config.toml
crop_scale_min = 1
encoder_depths = [3, 3, 3]
text_encoder_fused_qkv = true
lr = 0.00071
Rows from block 4 of the image encoder of a small contrastive image-text model, named by matrix and row number. Rows with one number belong to one neuron. Each number is 500 + 25 x the weight over its row's rms, rounded and kept within 0 to 999. All counts start at 0. Numbers have three digits each.
After each neuron's rows are labels from the 100 images, of 14848, where the neuron reaches its highest value: "strongest on" is what is common among them. Only what is clearly more common there than usual is listed. The data: photos of plants, animals and fungi (iNaturalist). In brackets: how many of the 100, against the usual share in percent.
# fc1: MLP up (encoder.blocks.4.mlp.fc1.weight, 384x192), inputs 0-63
# fc2: MLP down (encoder.blocks.4.mlp.fc2.weight, 192x384, transposed), outputs 0-63

fc1.146:501521484469500494516498435531508476496515548451526516486540468467492547489536478468425501525500535491465495488504515495503481536510520507494466483481477488508511504500480476497484457528501489
fc2.146:540487476506555467518471539487482532473531546462461495532498490497474512570522522472468482506503482492487495499500480469521505489487440504512489520496540460505487474511499494497503465507475504
strongest on: order Lepidoptera (34 vs 13.7)

fc1.213:497506490508434502513541548506450519505493547474522463500531466488554518555485534490504495448503477516474489533509509534462455506476519500488503483523481471466500497493503540487534497473463499
fc2.213:493503498514479491464530461535525532518493474519489466482452472484503524456524526482489438498475534461543503479535492470530507474543473496517520503504469499516527476488495522553540444494470489
strongest on: order Passeriformes (50 vs 25)

fc1.178:495514452518479485523514473487522503509459517513452470472520512559518471501523486505514490524491534524497467484511513502516530507493526506467496470473495561491527522519487494533508476506452484
fc2.178:487484521499489495486505525483432510514515511550506516530483556518513548487488517464475452490474461500456536523488471469532467466537484530499502520512505508499470516455511503545500526502531463
strongest on: order Lepidoptera (39 vs 13.7)

fc1.173:492495499513499487504516516465479456510462491502487488507512518510457485523505511497496464474481512515517513497498541477541501499507510474488534492490505502456511487497464469471518476453490541
fc2.173:485496542539438558534518495543495489506477515524534467530452504487519489492479512501555509524482475501522518500463551448469490496531467509471540517479467498526504491439532547518523518491541530
strongest on: order Coleoptera (26 vs 3.2)

fc1.226:491509509487505478490529491503501508544511478465514512503498467480499493480486502504485473480486487481498449471506498518539516524475485471462483501486504486474567564536489522561528541485513522
fc2.226:492485527506503659519518489502508495499526497476506530494504501523501497532476516472538557504489494496494500534498489491470517523495496475485469466528514495455485487518481488485467495469516541
strongest on: order Charadriiformes (40 vs 7.6); order Anseriformes (32 vs 5.5); family: Anatidae (32 vs 5.5)

fc1.5:478532505556495510539515519516460527528510497461508502530493517531502522543496509467519448484501475496504540485508499521482520532512548513527501557486485499534495571493510502475522517491502512
fc2.5:525490533452460428504518491506520501551526467494479468469486487503509480485530482481519462500524498506472506492512538494527476520530519527477444478527484515478504512460522525526502468481485514
strongest on: order Charadriiformes (32 vs 7.6)

fc1.293:544482470466477480476516472504474571485496482505517502508520461487512548552492499532487521505519505513467484457511486481500544501477486531502506522518495500499520501491459510478494480463525553
fc2.293:517501489477471553552488461549525493486467462476496488496481525503473527489463429484525520483496515489547495507523478540512508515506514520533504500491513504505464502478488500476487497480529565
strongest on: order Passeriformes (59 vs 25)

fc1.246:539501471535490481484506464460444506448470550508466505532580532499472519488488505529510513500469513497509480458509502513489504503487494487477491433512477487486513530486483522475509480501495518
fc2.246:486505492504525638483520519515470479524501520511493476504489512474516503455535525522512476505489483499526514521507483486523460480486507478460522465479471499497509510499526525492480547467512471
strongest on: order Hymenoptera (29 vs 3.5); text has "bee" (27 vs 1.8); family: Apidae (25 vs 1.4)

fc1.198:522501527468493488492487505507476593498510534489524456497496492480524487465497502536492490508509513520477495453495500515494486496485471491446528465531477487526493499518484508508557439512503489
fc2.198:499488489506496647483497517514510450519497492494474516458495476496511497507512503517479472498446490503518517529512472478492496480504496500460494508515511499524503504482499493511485520487491473
strongest on: order Lepidoptera (32 vs 13.7)

fc1.383:522555488478498513491467497516531449496491505510480481524496545516494518499500493483502516520494491442459529486529522544515524499506509494531482484512476526515515437509468487485457516519500529
fc2.383:487520502434482461526466513493529487518493498465514501484539562481538464525487496522496494462479531485517546479457487501475464503505468509485507493477448527508509542498504529495474504492495459
strongest on: order Lepidoptera (31 vs 13.7)

fc1.23:533521521505452497487503515502500475514531489481507472491523506527494533540513496475515440503504541456511522478467507508501553468482484519501505533502429480494505500545503496524510481456455472
fc2.23:473501479476461589496491498502560458518539463509480475471526495507499481475523469517509500501509484475530491495519547516472510545522544458486469451504476519472489516517515493532494465503481510
strongest on: order: Charadriiformes (35 vs 7.6); order Anseriformes (33 vs 5.5); family: Anatidae (33 vs 5.5)

fc1.255:501466475493483479532505527510451502460482510498470456498517502497515457502522463470533473540503470498458479483511503480507490506521546517464494504496517484466444477482497496513496501452494479
fc2.255:512509473469518511508493497492545502473477513468467523468542513495496463508471487459471525518475487489500466520530458529548510508465539512536474480485502510512510551526497470433487527522477516
strongest on: class Aves (88 vs 55.1); order Passeriformes (53 vs 25)

fc1.340:479499524516503478482507467499503526479476505515506492499515535482529515522506542474489453546493519451463479466486541545538499508454478482475499533500481492510497493462460487512490533508518502
fc2.340:519461518518481663490482521478507483529501510487498492467464508498488493516519467534514514491481489498515445531511480529496521476491514501485474491534501514530508484492517508474492483515501560
strongest on: class Aves (87 vs 55.1)

fc1.119:480552474514472496482529489499472491524499490490488517500532525482493492514487470476562494547468511499486469487515504491505538501427498507508497495490473496514525487512471504465532484452453471
fc2.119:476489524505491674494497490493475503457504492481489466526539509495518483493525537500506511532497472488545543487508500473455508495495495479494487504486497514476523492494493541481511471476533501
strongest on: class: Aves (96 vs 55.1); order Anseriformes (39 vs 5.5); family: Anatidae (39 vs 5.5)

fc1.187:512491471491487506486542500483476492498519494485502488521502503524520484542524472482492455494495472467469547485505485547510506489506508493497510491494522509499461492497487503440521535536450476
fc2.187:474477505493512450519513544462444551530467503506489476506478511518503490519527531537514502480503506469488484497483498475522506536480478474525500537448531481469511446496474501521534488535545513
strongest on: order Anseriformes (32 vs 5.5); family: Anatidae (32 vs 5.5)

fc1.12:501470442487527507475515485490459472500512479485528498499498530416479466541478482456527519502515522492499482484514507508503484561494523483486532489486489437513493490491501484542521501438536502
fc2.12:486478517536478443469508469500453517470493521508519518532442516497479484453480509492492484493517509479511522447537480439518518518560497507545502526524530495507532484490467525523551527562466501
strongest on: order Lepidoptera (31 vs 13.7)

fc1.374:520505502512489503460498475556498523474473489479529498518483524479494495521479478502494515524471550489455583493487497449512509501520555474508523484471485501522495503536490451497478545494486483
fc2.374:494499503512500651465553504509486479515507512507538514515496485467497490459477477528486479485502505492470517502521553475513500506512498490483500520515485509510550487513460487488489510477489506
strongest on: order Lepidoptera (35 vs 13.7)

fc1.71:473544507536508491521510518516510496505464491507490555537508480524520509482524484491473513505473506496518482513567450486488504514517484524495554474492511507527478492428468499450483507507475496
fc2.71:513499470508540507483478499527496517498512542466499514508522470510490472493449457459473514494531535496506491486488497533490477501436503511493542489537552487503515531519514555486492478497494487
strongest on: class: Aves (94 vs 55.1); order Anseriformes (31 vs 5.5); family: Anatidae (31 vs 5.5)

fc1.130:528491504514512488482511479508476520468458517499469536510547547490456482522477527525477489498471512477494452475496463490489468504497466487489489486495531504510491573484499520505547508493511483
fc2.130:507502509522470632473484511506484537506499521445482515451502522498481462506491521479505498507473486494531529522491433489467489483490501493472533499504523514498484460499494508531509547476497503
strongest on: class Insecta (75 vs 29.2); phylum Arthropoda (75 vs 30.8); order Lepidoptera (45 vs 13.7)

fc1.100:498497464528501516487503452508463501502529493480506446505490504556479454490542490481543495527490511465514477498516512512507516504449548478483479497504497502496499572519516512536525474540503471
fc2.100:501504483542529607543517495530512475478484463488497500521535502466492539519498521451528524492501463496500484481514540454464502472454490501550523513504528501507460477481481481484506508492551521
strongest on: order Anseriformes (30 vs 5.5); family: Anatidae (30 vs 5.5)

fc1.290:547525510463519486443531469508483501523509483505507549482485455454504518514481483510455499503527490520533488507512507538522499539472488446511514502502514499534489484510499526502532486534484497
fc2.290:500529523504493654469512507474498483490472515507493489482552471507509501523514511512499486513483477507479500508497489512490475529488497519495532488504499491464509539495498501498505515519492516
strongest on: class Insecta (68 vs 29.2); phylum Arthropoda (68 vs 30.8)

fc1.70:534427497499495472486495539538468489453505508475453465503542483514505488477514461476532476560521522486485493487510503530490512546481509488457455531506529472494474540481493508471518490503514500
fc2.70:478504481436498581472491483536537485487491492485459513462518503502516461483476480461491495479490506463536513524492485528502496501485520485538459521502514506535489508527499456467500572516492494
strongest on: class Aves (83 vs 55.1); order Passeriformes (67 vs 25)

fc1.58:476516503500500491471488473515503500510454477484525495485485506507486493526537492465487472494491490478511489491452454512553489515473514501484497494431535499534533550516494492517545469439521477
fc2.58:522437508492458612501490549465491491481527504483470503498506509489497481546461487523477541489531483502522463504478500495495519521499478474526488530495508489499445481488509508474472511501511503
strongest on: class: Aves (93 vs 55.1); order Anseriformes (40 vs 5.5); family: Anatidae (40 vs 5.5)

fc1.370:498509490459486496494520503524519509527482458479497449547495548512456476523510530480484471486476485437545504501533512443504518509489495510461516527496457511470544465524471498521507483495518507
fc2.370:496530497518517630457494481496539494496517487506460447452525493504457522507531500465509506481529479516511459519540478504504494527497513491483493460513515484482512477488469461559528492468446532
strongest on: order Charadriiformes (26 vs 7.6)

fc1.13:497549482499476482475483480505469491490514514491524470566505517440516487484516481433541513498527498517507511492461511543492494524450530479482517497505523494534483482588545486477529535497493488
fc2.13:508439504498521593462481486463447531480518516494477471481522520470506486485498508499453451505542532513508492464512509507485468523506497523517467514508489493476516531476535519507492495511505466
strongest on: phylum Tracheophyta (31 vs 7.3); kingdom Plantae (31 vs 7.3)

fc1.288:458510495492505510474504524501496517514535450452472457485551505463492513506470489503551499493528562513498498503509455498531473549482539483499453475483495479503461503506534497494552546493487479
fc2.288:510512488520478575467498483470483509509500480541491497496478510515540526447499499447484431503525544504502534504500544499502466514532458490495466477509507523480504541508498497524514506543486493
strongest on: kingdom Plantae (33 vs 7.3); phylum Tracheophyta (33 vs 7.3); class Magnoliopsida (30 vs 5.5)

fc1.320:473540498504474515469479463514494483496521506478487499534533521504462458546543523530520468544507507459471477489498512526527506501480463519493540508532456538505526489508496496476552471485499516
fc2.320:511568468496514587490486498517541522492480464480458491486556483516504537510528500500517499481535498515456436515509493529505469465483538484494464464482512520512455534536508454506504473451510523
strongest on: class Aves (97 vs 55.1); order Passeriformes (65 vs 25)

fc1.299:483491474503457502474489484492467491499477479480508517490511496508520532513520497494501495458482514497466513448524520538491506493498495510530534497521473491498452478487485475497533485499479495
fc2.299:509505459504461616490514536524535494514502487522477531469523490482522511477486526480515482483491511464513511512520526520493493485460506478485543464463506488494512529518475464528479512484460505
strongest on: class Aves (96 vs 55.1); order Passeriformes (70 vs 25)

fc1.97:491494477466470475533533493496469525510458523503536462505478532475496486513505481523556493546498504469452488469528514488488467489476516500475505495488520511510492515458489467508515529537505570
fc2.97:506478511533475630499494513520486488531514511525530522518463498477477516482467504475504523508501491515462479514477488477479516531502511512519519462516521530485515499491497512493496498528563548
strongest on: class Aves (84 vs 55.1)

fc1.31:522468503472474506508466474508491499481528540471496477493508481495489498508507486474474458499499453469470558471525531476518483486494517513511480491519450535471488518514505463564506474526506540
fc2.31:513450492509515509512499490456494498510536538523490532521450493440458471478542515512489477518515493493527512512517484501506521497529483516471490519515493479459527495514520523509491482544466487
strongest on: order Lepidoptera (34 vs 13.7)

fc1.251:512554489510482496540523503495518522538531557490497511522486523501493463520461486511528481527504449492499480511532489510474477510488491504506536478510499499497550521494471503469484521470512527
fc2.251:502507513526497562474520485526516481521528525515550542518505484494502448471461469462501500528519523480509558513515473457476515547483530487535480480498546507502474485515505509497515513504530487
strongest on: order Charadriiformes (26 vs 7.6)

fc1.175:471533515474490502507511507513525481507483523476483468523568570483526511511523493492521470504497488473496538502513499478526507505500468526479524502508514474455474506512523468502497514462494496
fc2.175:491496493476503484523491462539493544506486488505519476465524538528524534494445454510463464477504527476507529482480492517465474517493450527473486509528493483536479505497484541518521532539466523
strongest on: order Anseriformes (29 vs 5.5); family: Anatidae (29 vs 5.5)

fc1.41:507518493486511519508497466462503507518538512419506505505497483527484465486501483503511530486510514506539514488497499490504521477467570503496519490448495478524504499540531491498491516449508486
fc2.41:507505500554511608497508545520553476507494537500495515478498495469565502519472517485486512503492488506506538517522500469517487494502467527509494493531519552474474485511508493485484524476541512
strongest on: class: Aves (91 vs 55.1); order Anseriformes (34 vs 5.5); family: Anatidae (34 vs 5.5)

fc1.345:525562479477505518473499486496496494500477484438514536518509498464506461487475496473515459490505509513504522517486479549518483519458515466433494498467477495506492523544522537505517543496443522
fc2.345:549477488507498641491491477466504499492519493493486505524496480498469523519518498538473516495529493500462495475517492530521496478449527495473487484519487479537489536473555507479504473528479526
strongest on: phylum Chordata (92 vs 60.9)

fc1.380:483529489476522528464462467470481480486541513482465483461554511509508489499529466522487491506531540491462526491481496533477501502500532485488498532494486470459468527578463494525511490521543492
fc2.380:469484485480460640513536514492484494500513552517484506520512498521548499490480506505503505484542475499545489485485547479496467517511504468534502513479499486491501500512508484498492501506498512
strongest on: order Passeriformes (50 vs 25)

fc1.6:510476472496484499525476512523526461518494521518491469538485552467498529538492474485511461503446505460504515462515524488505526475490491500516532501506483499453478489486486456499464495495465490
fc2.6:498499485459504520506487478543476531529508509477508508467506526557550495515515507515495484456431516480541510534475500472512502469508477473455573512500472483527506516494516536500525499481481459
strongest on: class: Aves (96 vs 55.1); order Accipitriformes (29 vs 3.9); family: Accipitridae (26 vs 3.3)

fc1.45:448473479504493516509534482505522529496439479498486474460476500509516529488505505523486505501520535491525504486458490476487491511471514519491512488523455473438508546497527521469542525490454532
fc2.45:502498502445501435503502519517473466500486515480515455539448541480548491514505493511524478477490475471495502484452478518497473493508470520466527534467494519514496519496561552491485494500503504
strongest on: phylum Arthropoda (62 vs 30.8); class Insecta (61 vs 29.2)

fc1.3:540515492517492522503522504461454535549480540513489488495506542538465476531564490489514478536482511498465497480498488523462506478479470511510488532512494461480503508496516531498477486484485495
fc2.3:535508470478464496532467482505508531521476453524499462454467538547479506481455493507510511494464519475483488532457468538517478470525481522507524478473505519529479490475538506524506470539527552
strongest on: order Passeriformes (50 vs 25)

fc1.7:507492523485502498462530504489506518485475460505456485502496512502476517495493486521484536494482523422479486461494489513544483500493493448512430502513528501490538571487501538499526475499530543
fc2.7:505509480515533652538458527468528462537504495484481501458527480481518499485535452495483479521483525512511486524490499516498487517479482474512455464523507518490458490545491480524522462484484488
strongest on: phylum Arthropoda (66 vs 30.8); class Insecta (61 vs 29.2)

fc1.256:503532523461511477536488484486529506455491512512469498552498475484521505482456450517503511452509516510526519514494493527507489462540503449504517503527494537526462498518530497477523490509488479
fc2.256:507510507531546493482457459504456524480476505481488507556537484513474471475520520484508520469533488531474509440506517493496473472434521471526512494537510494491486476506483467496553473536514512
strongest on: order Charadriiformes (25 vs 7.6)

fc1.168:486487521488502495547453471552527486496532570463511466522507470511516525495496506490486508505505581490488513527508494462463501525481484482487469514472467493478493491486522509485484485517526546
fc2.168:475497486491541404480467524512462491473513554491492472503509508538499498526524502534462510491474495499471490485520496497517513485509477498515477553514524495513479507510501440481546477479529489
strongest on: order Passeriformes (52 vs 25)

fc1.197:476553448501521509471498451501490473490501487483505511529500495517501513501503529488491459503475515504532506499498485550521483491465501460455509467440517453528504521499508541533511515467504474
fc2.197:518505470495517651511463500513497523502511492472484541473510517498481479510488492498468519515463509473493505495500480522515473495481517507477498496500514462508482562519529492492507472512462484
strongest on: phylum Chordata (93 vs 60.9)

fc1.94:490522491524490506490488496520506451495538513493560512503493475497469487507505487480526480494506527513519505479511507545515520498455498530503514501519509527494489448500482460487538491480499521
fc2.94:506494506532490621470513517470479468504503473535538494501467473491521496493505507491513508537504510511465522479472529463498504488535459490473503500513501513480508494475519529511471484477482502
strongest on: phylum Arthropoda (63 vs 30.8); class Insecta (59 vs 29.2)

fc1.362:456537477504502506524482492458482459522520498480479502509506495554497478541488505519529498547459517473536551467473491509527503498491489478483494534514476511450482529511507488492500529548475517
fc2.362:479459523492455532511512475527499490526518539516516481464480456508545489459489489478522455458475508492540559499493512474488459534477507501456516488469469507545509507486535545474482516471493483
strongest on: phylum Chordata (92 vs 60.9); order Anseriformes (27 vs 5.5); family: Anatidae (27 vs 5.5)

fc1.203:512518530500507505535514485510466535509548530475509485489505491499533487498486524551503490549497566507457527478477495526516483476481532435498491476540519486489455525563504501504497491470508486
fc2.203:524460492548483576549479530502544497512495462500490509441508465487532519484480527461504519496488520504525499510476488525465460507466510517509468498509519504510479499503499490521490501491501537
strongest on: kingdom Plantae (39 vs 7.3); phylum Tracheophyta (39 vs 7.3); class Magnoliopsida (32 vs 5.5)

fc1.17:489522527510537522470505478493489507487488509475524524491475490513537499470504456493471517485447532488494498455522460500526494493484550516516494488451526474486511535480511485496540517502489514
fc2.17:492528498470469582490489494549523485469480497465458546501523546548500473480453492450474522495493509480507516510526488485493505508453510544507493494494506489489458515539477473469516523508484495
strongest on: phylum Chordata (93 vs 60.9); class Aves (91 vs 55.1); order Passeriformes (51 vs 25)

fc1.230:492504504495514490553513482490501521489508481483479491497551516467530503490536506462494455513519527506493458499519529506456511532515501482487513557507510500478504532497472535512498497510484526
fc2.230:507477470535481575494539494535500514484490501481483527519524525468496533493494522479486507468512508459523519490523483505477524502517482471571540542481503474501467471484457505504496518514495525
strongest on: order Lepidoptera (35 vs 13.7)

fc1.126:482487512555514510468477513502469491506501511482485480489518488504508416527505483473483442527511492502470502525483490487493505505500514480472470505487496499443550550540480481475532500525497489
fc2.126:525492465472483575518519485477506464450508486470476511524498485509487499517489513482520510473515529483483486501450480526488486495470515474483520524470523483524475508535527470512482527505462526
strongest on: order Passeriformes (57 vs 25)

fc1.59:518517527513527498488514550514448499472523485490521471528482474485501516565510476502528475501529507494506521507528483502499504537524514474504508466510526453537507507495498490471480541508494542
fc2.59:477480549523471467511527498540504478526539523509509493520488458495521508443469490479499471510535520530529563495508542486453488517485530514486506519486469522488531498496498535483508488543539474
strongest on: phylum Chordata (98 vs 60.9); class Aves (97 vs 55.1); order Passeriformes (56 vs 25)

fc1.221:513524509488491517482489503518501481507545486500483492481507523522507483496503521437519485501500496497505532493497534499504537484426522505502578493518471518511464490498443452487535474494492533
fc2.221:483496508519491689455485472495464489498518542490506480505508501500492494478522539489530506492472514479512506507464489456486481497556503509493512493506521483525520468472516483491472521508489517
strongest on: order Lepidoptera (32 vs 13.7)