A small contrastive image-text model, trained from scratch.
Model: 4.54M parameters, 32-pixel images, encoder arch convnext_v2, encoder activation relu, encoder patch size [2, 2], encoder depths [3, 3, 3], text encoder width 128, text encoder norm rmsnorm, text encoder activation gelu_tanh.
Training: nadamw at rate 0.00071, 16200 steps, batches of 256.
Data: trained on photos of plants, animals and fungi (iNaturalist), 155796 training examples.
Rows from block 2 of the image encoder, named by matrix and row number. Each number is 128 + 24 x the weight over its row's rms, rounded and kept within 0 to 255. All counts start at 0. Numbers have three digits each. After the name is the row's rms in percent of the matrix's.
# f: depthwise 7x7 conv (encoder.blocks.2.mixer.f.weight, 96x1x7x7), a 7x7 kernel
f.0 105:109149159106115130121118153118105094139092148126089092159175142109104114150198191117127090117108141140150130120118109147145133117147122123113120131
f.1 097:140123136144126116114128122147159162126149113118131091109067168162128119058084082107130122160122143109110117132126175131150125118131113133141098139
f.2 079:149121131126146111098112129142151139130112139105139087101101141148145142082065112134145141173090093109160127111159143163143115132103095158107154139
f.3 094:121113108135134117134145156174189173137102134127127158136115152111110081095082128113141103096138108120165154135106170115131110120120153154118153121
f.4 080:168132150102114105133110180111114124175147119136157161155114106122146106134091095113119146153109136093087138165172157137091109144139118122121131105
f.5 106:136140129116121119142123090136130119115112134133091059176168145126127090068185161117132156121100160132095130114156131131149126125141133133134110129
f.6 085:130109112104138141108115129131105118130137119158074125143131124155101086161193134148144119119109161171112126142096103144124140125136094086179139109
f.7 103:156138154129114119150103135109097085134105138119080097154143126148101077126175151118113106092194138122119145122165125114130133131103159116130143128
f.8 079:150113139125139129138127154137101134134106125108152133037144139116152152122106078156120154167171074120138147148124159127125117115126153105138127131
f.9 095:116096147153137132114146093150125118112143069146129041141145110111074106150146157139151156139137137132116118139157144105115154119112121155134138126
f.10 098:132118152155139164118109117116121143115137147116146171118140116117150167239145116108132129168171131129132115142135151142121115139124118113139147129
f.11 122:124151124117128111123108123151137110171115129114132152089146127129116035129137151140151127050171165120158126126112140120135127135134129127133115130
f.12 095:123125100137114154122138125100102127145107125137123137112118096114139152140109087110142157182194154094115100160172125125101131102105103109096143157
f.13 094:113157130137121118141107137176092121134108135154166071106107144116154186081132091121110121151194105131137128114131135123136108116121109134114144125
f.14 089:116131121161118122111103137113091141158097155119148139149160109156104201156123096161098117123170119125099122108162151131155126135156140120156154111
f.15 084:152134134148146144116117177142134124150130144161140043141106107109130143085123123085149136175134096138125144095166098103122134123131142111120124134
f.16 094:122148136082109126141149130080101109094135151136089153122121148160190182173115112150120137169093117125129146124118126144133123112137125146109109156
f.17 093:129123113167130121123113120113076122137119125133068096151126129125132105148173176123146109105109202170129120114103126143152134151114115107143128110
f.18 088:106120145183134151149133121136120131095102133131133059058100118122125131145118132121112146136180173127133126140144122083124144114126125118113090126
f.19 098:105154178122086124143146109099131124104148156104066109186179120142137135126172142125116151111134131104110164125128111087127118122137133134131109127
f.20 102:147118131119139122135114146130091110133122143147157086054097139137132178185099110105126115140202121126137130121112128104136137127126120130149108128
f.21 112:111118134148126102115128143160203143085122134108139154147121128108113141058074135121102154133135083118110157142110150128154129144134135136136119144
f.22 117:125147093132115123137112142114158117091145138110168203141084123124121131165101066144111123163145082093126125139151136109111132122121125132139137135
f.23 106:151108115130130124129117140146104094119135128115152142073124143131154167207126117097106136164195103103133122124101126109094139142132129112111130135
f.24 112:135132112145129110099126136108112147132130126133077091192155132136098070100180183126113162142107144142106140133116167126124137125127124124126138102
f.25 133:124155116101158137154137111113121147134127119115139094147131129103099113150186126114126111036140182140152121106093158138146126139121108136136131134
f.26 094:155145146123118146128137127104097148146114122079098084158157139128091166109145187122153157198124099125133123144136148127105116130118105117136125150
f.27 081:129126190151147119148129142163118086124073155113126130108118131095127161157138083107146155110156103144136157104136172123116163149127144154139136137
f.28 078:068146094147130107175126128137124121142102120143130089152146071110110137108142109095133139121128092156131141128143089109110119103103100132119181106
f.29 094:137134099098137130139113143121078139154103118147185189129100083135151183135109096096144096132149098139119120114114104133111147105125116118136135123
f.30 104:115138128138130124123146130127117133123132153115115038100153142136138140052136148127103101177113142179112132107113108151114128118150132115146132124
f.31 095:117126100138112155136134164111152120130151117121102066133122126121141101118143171108139144069075181156112099158104120139122105136145149115112136142
f.32 107:137114135132090135124123131125175161119129114072075173145182145128100131138112118135133101186152069138139131136119107118135127117144129106134132126
f.33 121:139099136135133128136116156145123114121146153132136072074147106152148152197063124105117115130176102109136137118127147107112137133122153139119108135
f.34 093:114154153132118111133102155152107145144144086136168068082152123113151184144096140131121145171143119136123154115135095127147120137137156091119146141
f.35 099:106123159120169144127151125125083129145116100121105034117139132157118105121185110145155105127166127118137120111144145138141128111135102110149127132
f.36 068:126144142101149146127117111124131103109144139102151127089133120153075097130110132146115078118102144093137111156132115091119172143117157159105121193
f.37 108:127130124108146124126123145134130150141117156119163089123196135126152142086080184139099131128096100120107151170105089107119107140102129135128153115
f.38 111:138148136134114128120135136181110067112124124123148123105149141134090097131194171125130077084101181109131116132113137130121119131134153129118133127
f.39 138:143123138114135136103136123134098121126155117117149131082103115115123156232140099101138116109169164137149130121081119114150140125149125130137118114
f.40 092:097126089102119112128127105115132117135141131127158162191172125152103146112093155110165106093074075124105123128114139129119146116150113138121133151
f.41 082:115087114123120123100123156124121112107125127138184155153162169113127194190162156127099132111161125139115114112113099110106119123120141132126099129
f.42 093:125139134132133136127107140114094139136148133147090115202152125126145122145234133130135147088126121107119122142111128125086126115129128131125143111
f.43 091:150144127119116141131123145120162164163113116125077162180179089137107078113175143119122137109116149096134138113160151110105110147109138128113130130
f.44 099:139122133124097130125142151172161097092124123145109167155075087124124128156178094133097123105094182124139139136119154161144117104139128125120118114
f.45 097:084114132109103121122126140087129133079132161118133165157091130136140125100198155130113075134168156108127103118111125155123121147115140124145119105
f.46 107:137109121139120116132127124121119131144133125150159164135143124132139219201125116138134103110089066100133107121116107105134133129109123117142141125
f.47 093:114134133121128134096142132165127136162156122136120120160148121128131066073163178118148146110077184166112110137137132150117116131148119117147135135
f.48 135:134136114097134134127116140127077134159143115143166216146142092125107139148056103157109147119099111118136120124141125145153125126119124118114141124
f.49 100:118119108107096183100125161086103106112124126143139098088126093110145166155130127131148144144208168115112124142130122120109142114115152122134130113
f.50 099:154108107103110103134134113130087092141128134139173146072087124122170179194125127150144121088111123127145145137130143104143118127147116138128108126
f.51 101:135142097134129133142124119125110127111111089118171154154092093141148191153124087105094161170133090138124124133183132161115108113125141131124114117
f.52 083:163131124108172138118119138108108130143131120120082133150140156124106088099136148110156062091059133162127111158133105137137147149122137129136113144
f.53 071:157128120102145115141139116096107096112138143148131091119089144163107152133118103112125101181215163145116107093141132137125129127117118134110121151
f.54 090:124143127111139129142097084151137108147134135086132166127124100136148181184073156154136116098121191159117141125103124123129144131125127142132109110
f.55 099:127129107151123136098132117160182150142122150134133165128055122113095130164162085137145138081131171116128161099136108110132123145143118147123124124
f.56 092:126124084128133124128134114096172167167126109155131165081122138079092114095067162142135109118113138136141155136130128140164138131127106119162119120
f.57 108:136175137118173151134115102135127096114113122091104147154142119126137112068181109143144099083140185158112123101144143129129151126123119128104138132
f.58 120:120127130101153129129137107107135137124134121124166113087109138121148203190070105109133110159178139118120101126119115159142125148119120104128134123
f.59 134:119127151137142124108114149117114129122133117136077121136132138149140076225165063115121136105162137103147115122129116106140135136122139127115122116
f.60 088:118112133117158101145122130104169133115151157125156140098062143119142154148093139112109139116124196150127130103142153194129114119130131141112112133
f.61 138:129122134120132121143119142130134113129128124137100097153154120124108046151194127132129097077182181101121129144110157122111130130135141130125131128
f.62 081:123111119165129125138131136103144144125129123131136131128123103107127194185173144094155101147128126134166127081086083118103161125119129107148130157
f.63 087:113089137149102151122105110129111120155146137106092067138152146152121097159172130125134152130153164160108084138141132137091134121098173105117141131
f.64 114:121091127114151095135131118132118103142093122122152131091131135113152187184087134172121139153195139121157131125121102131105129134099126149101125125
f.65 093:134123088124166126151115109099114131107168136108163114150091111127133216124122147098148143143108123152136137099152075156130113138119119132126132140
f.66 112:127143127141104135123129111122145153116125144110075081207140150114123100084187165130108112142123159120106108120099142116148123142138114111143126126
f.67 084:130151134133126149122147134112083078122110142139114080073093120146152103112115120075128146142143177155143136091134083153122130139124118103105134121
f.68 094:108106133145140133120137119120132132126173134138098093101165152152208125081071139131146140114076112153104140152132140117137137112128148137137131144
f.69 101:117134134127128147127127144101119135108119116094076102131091126128147150189197164106126114142171182170127135115106119109127125115121136128122108125
f.70 112:134112111141117129137106143124156146102132157119101088157148084124129066089199165112125097145106166135127123139124109131083122123130135116128119138
f.71 093:143114105136139136143100142075168129158117166095122102131155164134107123094101150125120103192115141169121142146129098161125101111145114117144122097
f.72 092:128114122130128156154136110131183145128117157131164179109092109146122140140069132125141130136086064128131124180145094120133154118121136116127145119
f.73 079:151167110121102137110136157120106131111144179107093091132143128163133175115093138149135167175143117126135081099133165160114142120140120123099148134
f.74 094:137137154114135104124140142127110133110128139092088081143106156141103084055116170106109132139150188158136127121124132141102131141114113115154120111
f.75 088:147173116151110140137123135164080108086142137184173077097113115162144148117145121118116141129078125142118110098113132135149112111138143113135112154
f.76 097:151137121126090149107133098144128092114145128121124161113111111130134072165189107135135094117213142114129120141160141106135139133121129113125129140
f.77 087:138130139109124125128133134131120145121144130142138104080132131125141144043030133143129128146092115119151144136135166139105134133135107113150120128
f.78 134:132121129132148125113130146148120101125123118095092099117131132140115072082167155124150161122185194149102122133144177133102125117125123136118109139
f.79 077:125148117151115142141144123129098150128106119164094095110117138121174180152159145114120122118134143089103141129113064105129124153119116073122167150
f.80 124:131116142170125124122119156088083153146142136158067028148145133135106145141161138114131116121142140141132126137134103138102135122137119138135131127
f.81 100:125145146147111138135143144140096127131122126132102071123166127144134078032119156129129133123108155156122128138146146176147134126142144152132118113
f.82 100:114131133135111120140115130172151101118102109166202068110106113116174150134119118125134143101092168114120135092148103114127151144115149138127120138
f.83 085:162160135137136114118117129094111154134140121135040152145133137132101124118139148134194102117073119124134165112111147127151121123146155108144127121
f.84 080:142129129140136128115128116107150145122123122078084081176169125131104068080176181125141148131118151152128125153143135134123133128120110137111110136
f.85 077:121153117114129124145137133148108144133129196154163172144116104156162132175116102153158128107156110122159118139097133129194121107144120153140137132
f.86 113:108122099141117119132122075108162121160154156104121162073155149129146190124107146133137118168158112146155135120126100097144108110112134121099154117
f.87 121:130113118103138114126141149085125173131152144129091079163161108134128062098180135153097117099128150134143160132108152134135130135106110125152117135
f.88 088:130122124128164126137134144159100100133117153146172159139094098166125133127162136110110097079075096157150124138135078127161108115140153148121139108
f.89 084:118169111152099113117111137142138131120168152087145173125099144148121123123129143136121111130093091128115101114078123113103093146161170178100111142
f.90 164:122135125127131122135137125147098143132106112136136120059143121142124153233091100128125121097188123129147126139102126113120137117133127138128132125
f.91 065:140171112136084108125113104133156177106134114108101163135109150117126112183146181104106142126144115109121156125106174090140118142094121132130109138
f.92 092:128142117129131124122157130128053149130138115123078163159116118137111085162191114108148123094099168134112129104137113151130119101126104139143125144
f.93 090:100167145128118114162141110138135124124130133098087132150128103145134099128195141114147124086186185139107124158151127113104123122125126091107139131
f.94 097:119137123123129130156121142156149097109127135138110064073112139135126088072129162128131122090151171191119137155133118141143121140133144155131125132
f.95 106:144128086134142132131144108078116129108125129103097090156192128122142153144139121130140178199143101111095113148137138093122129123144109132122125144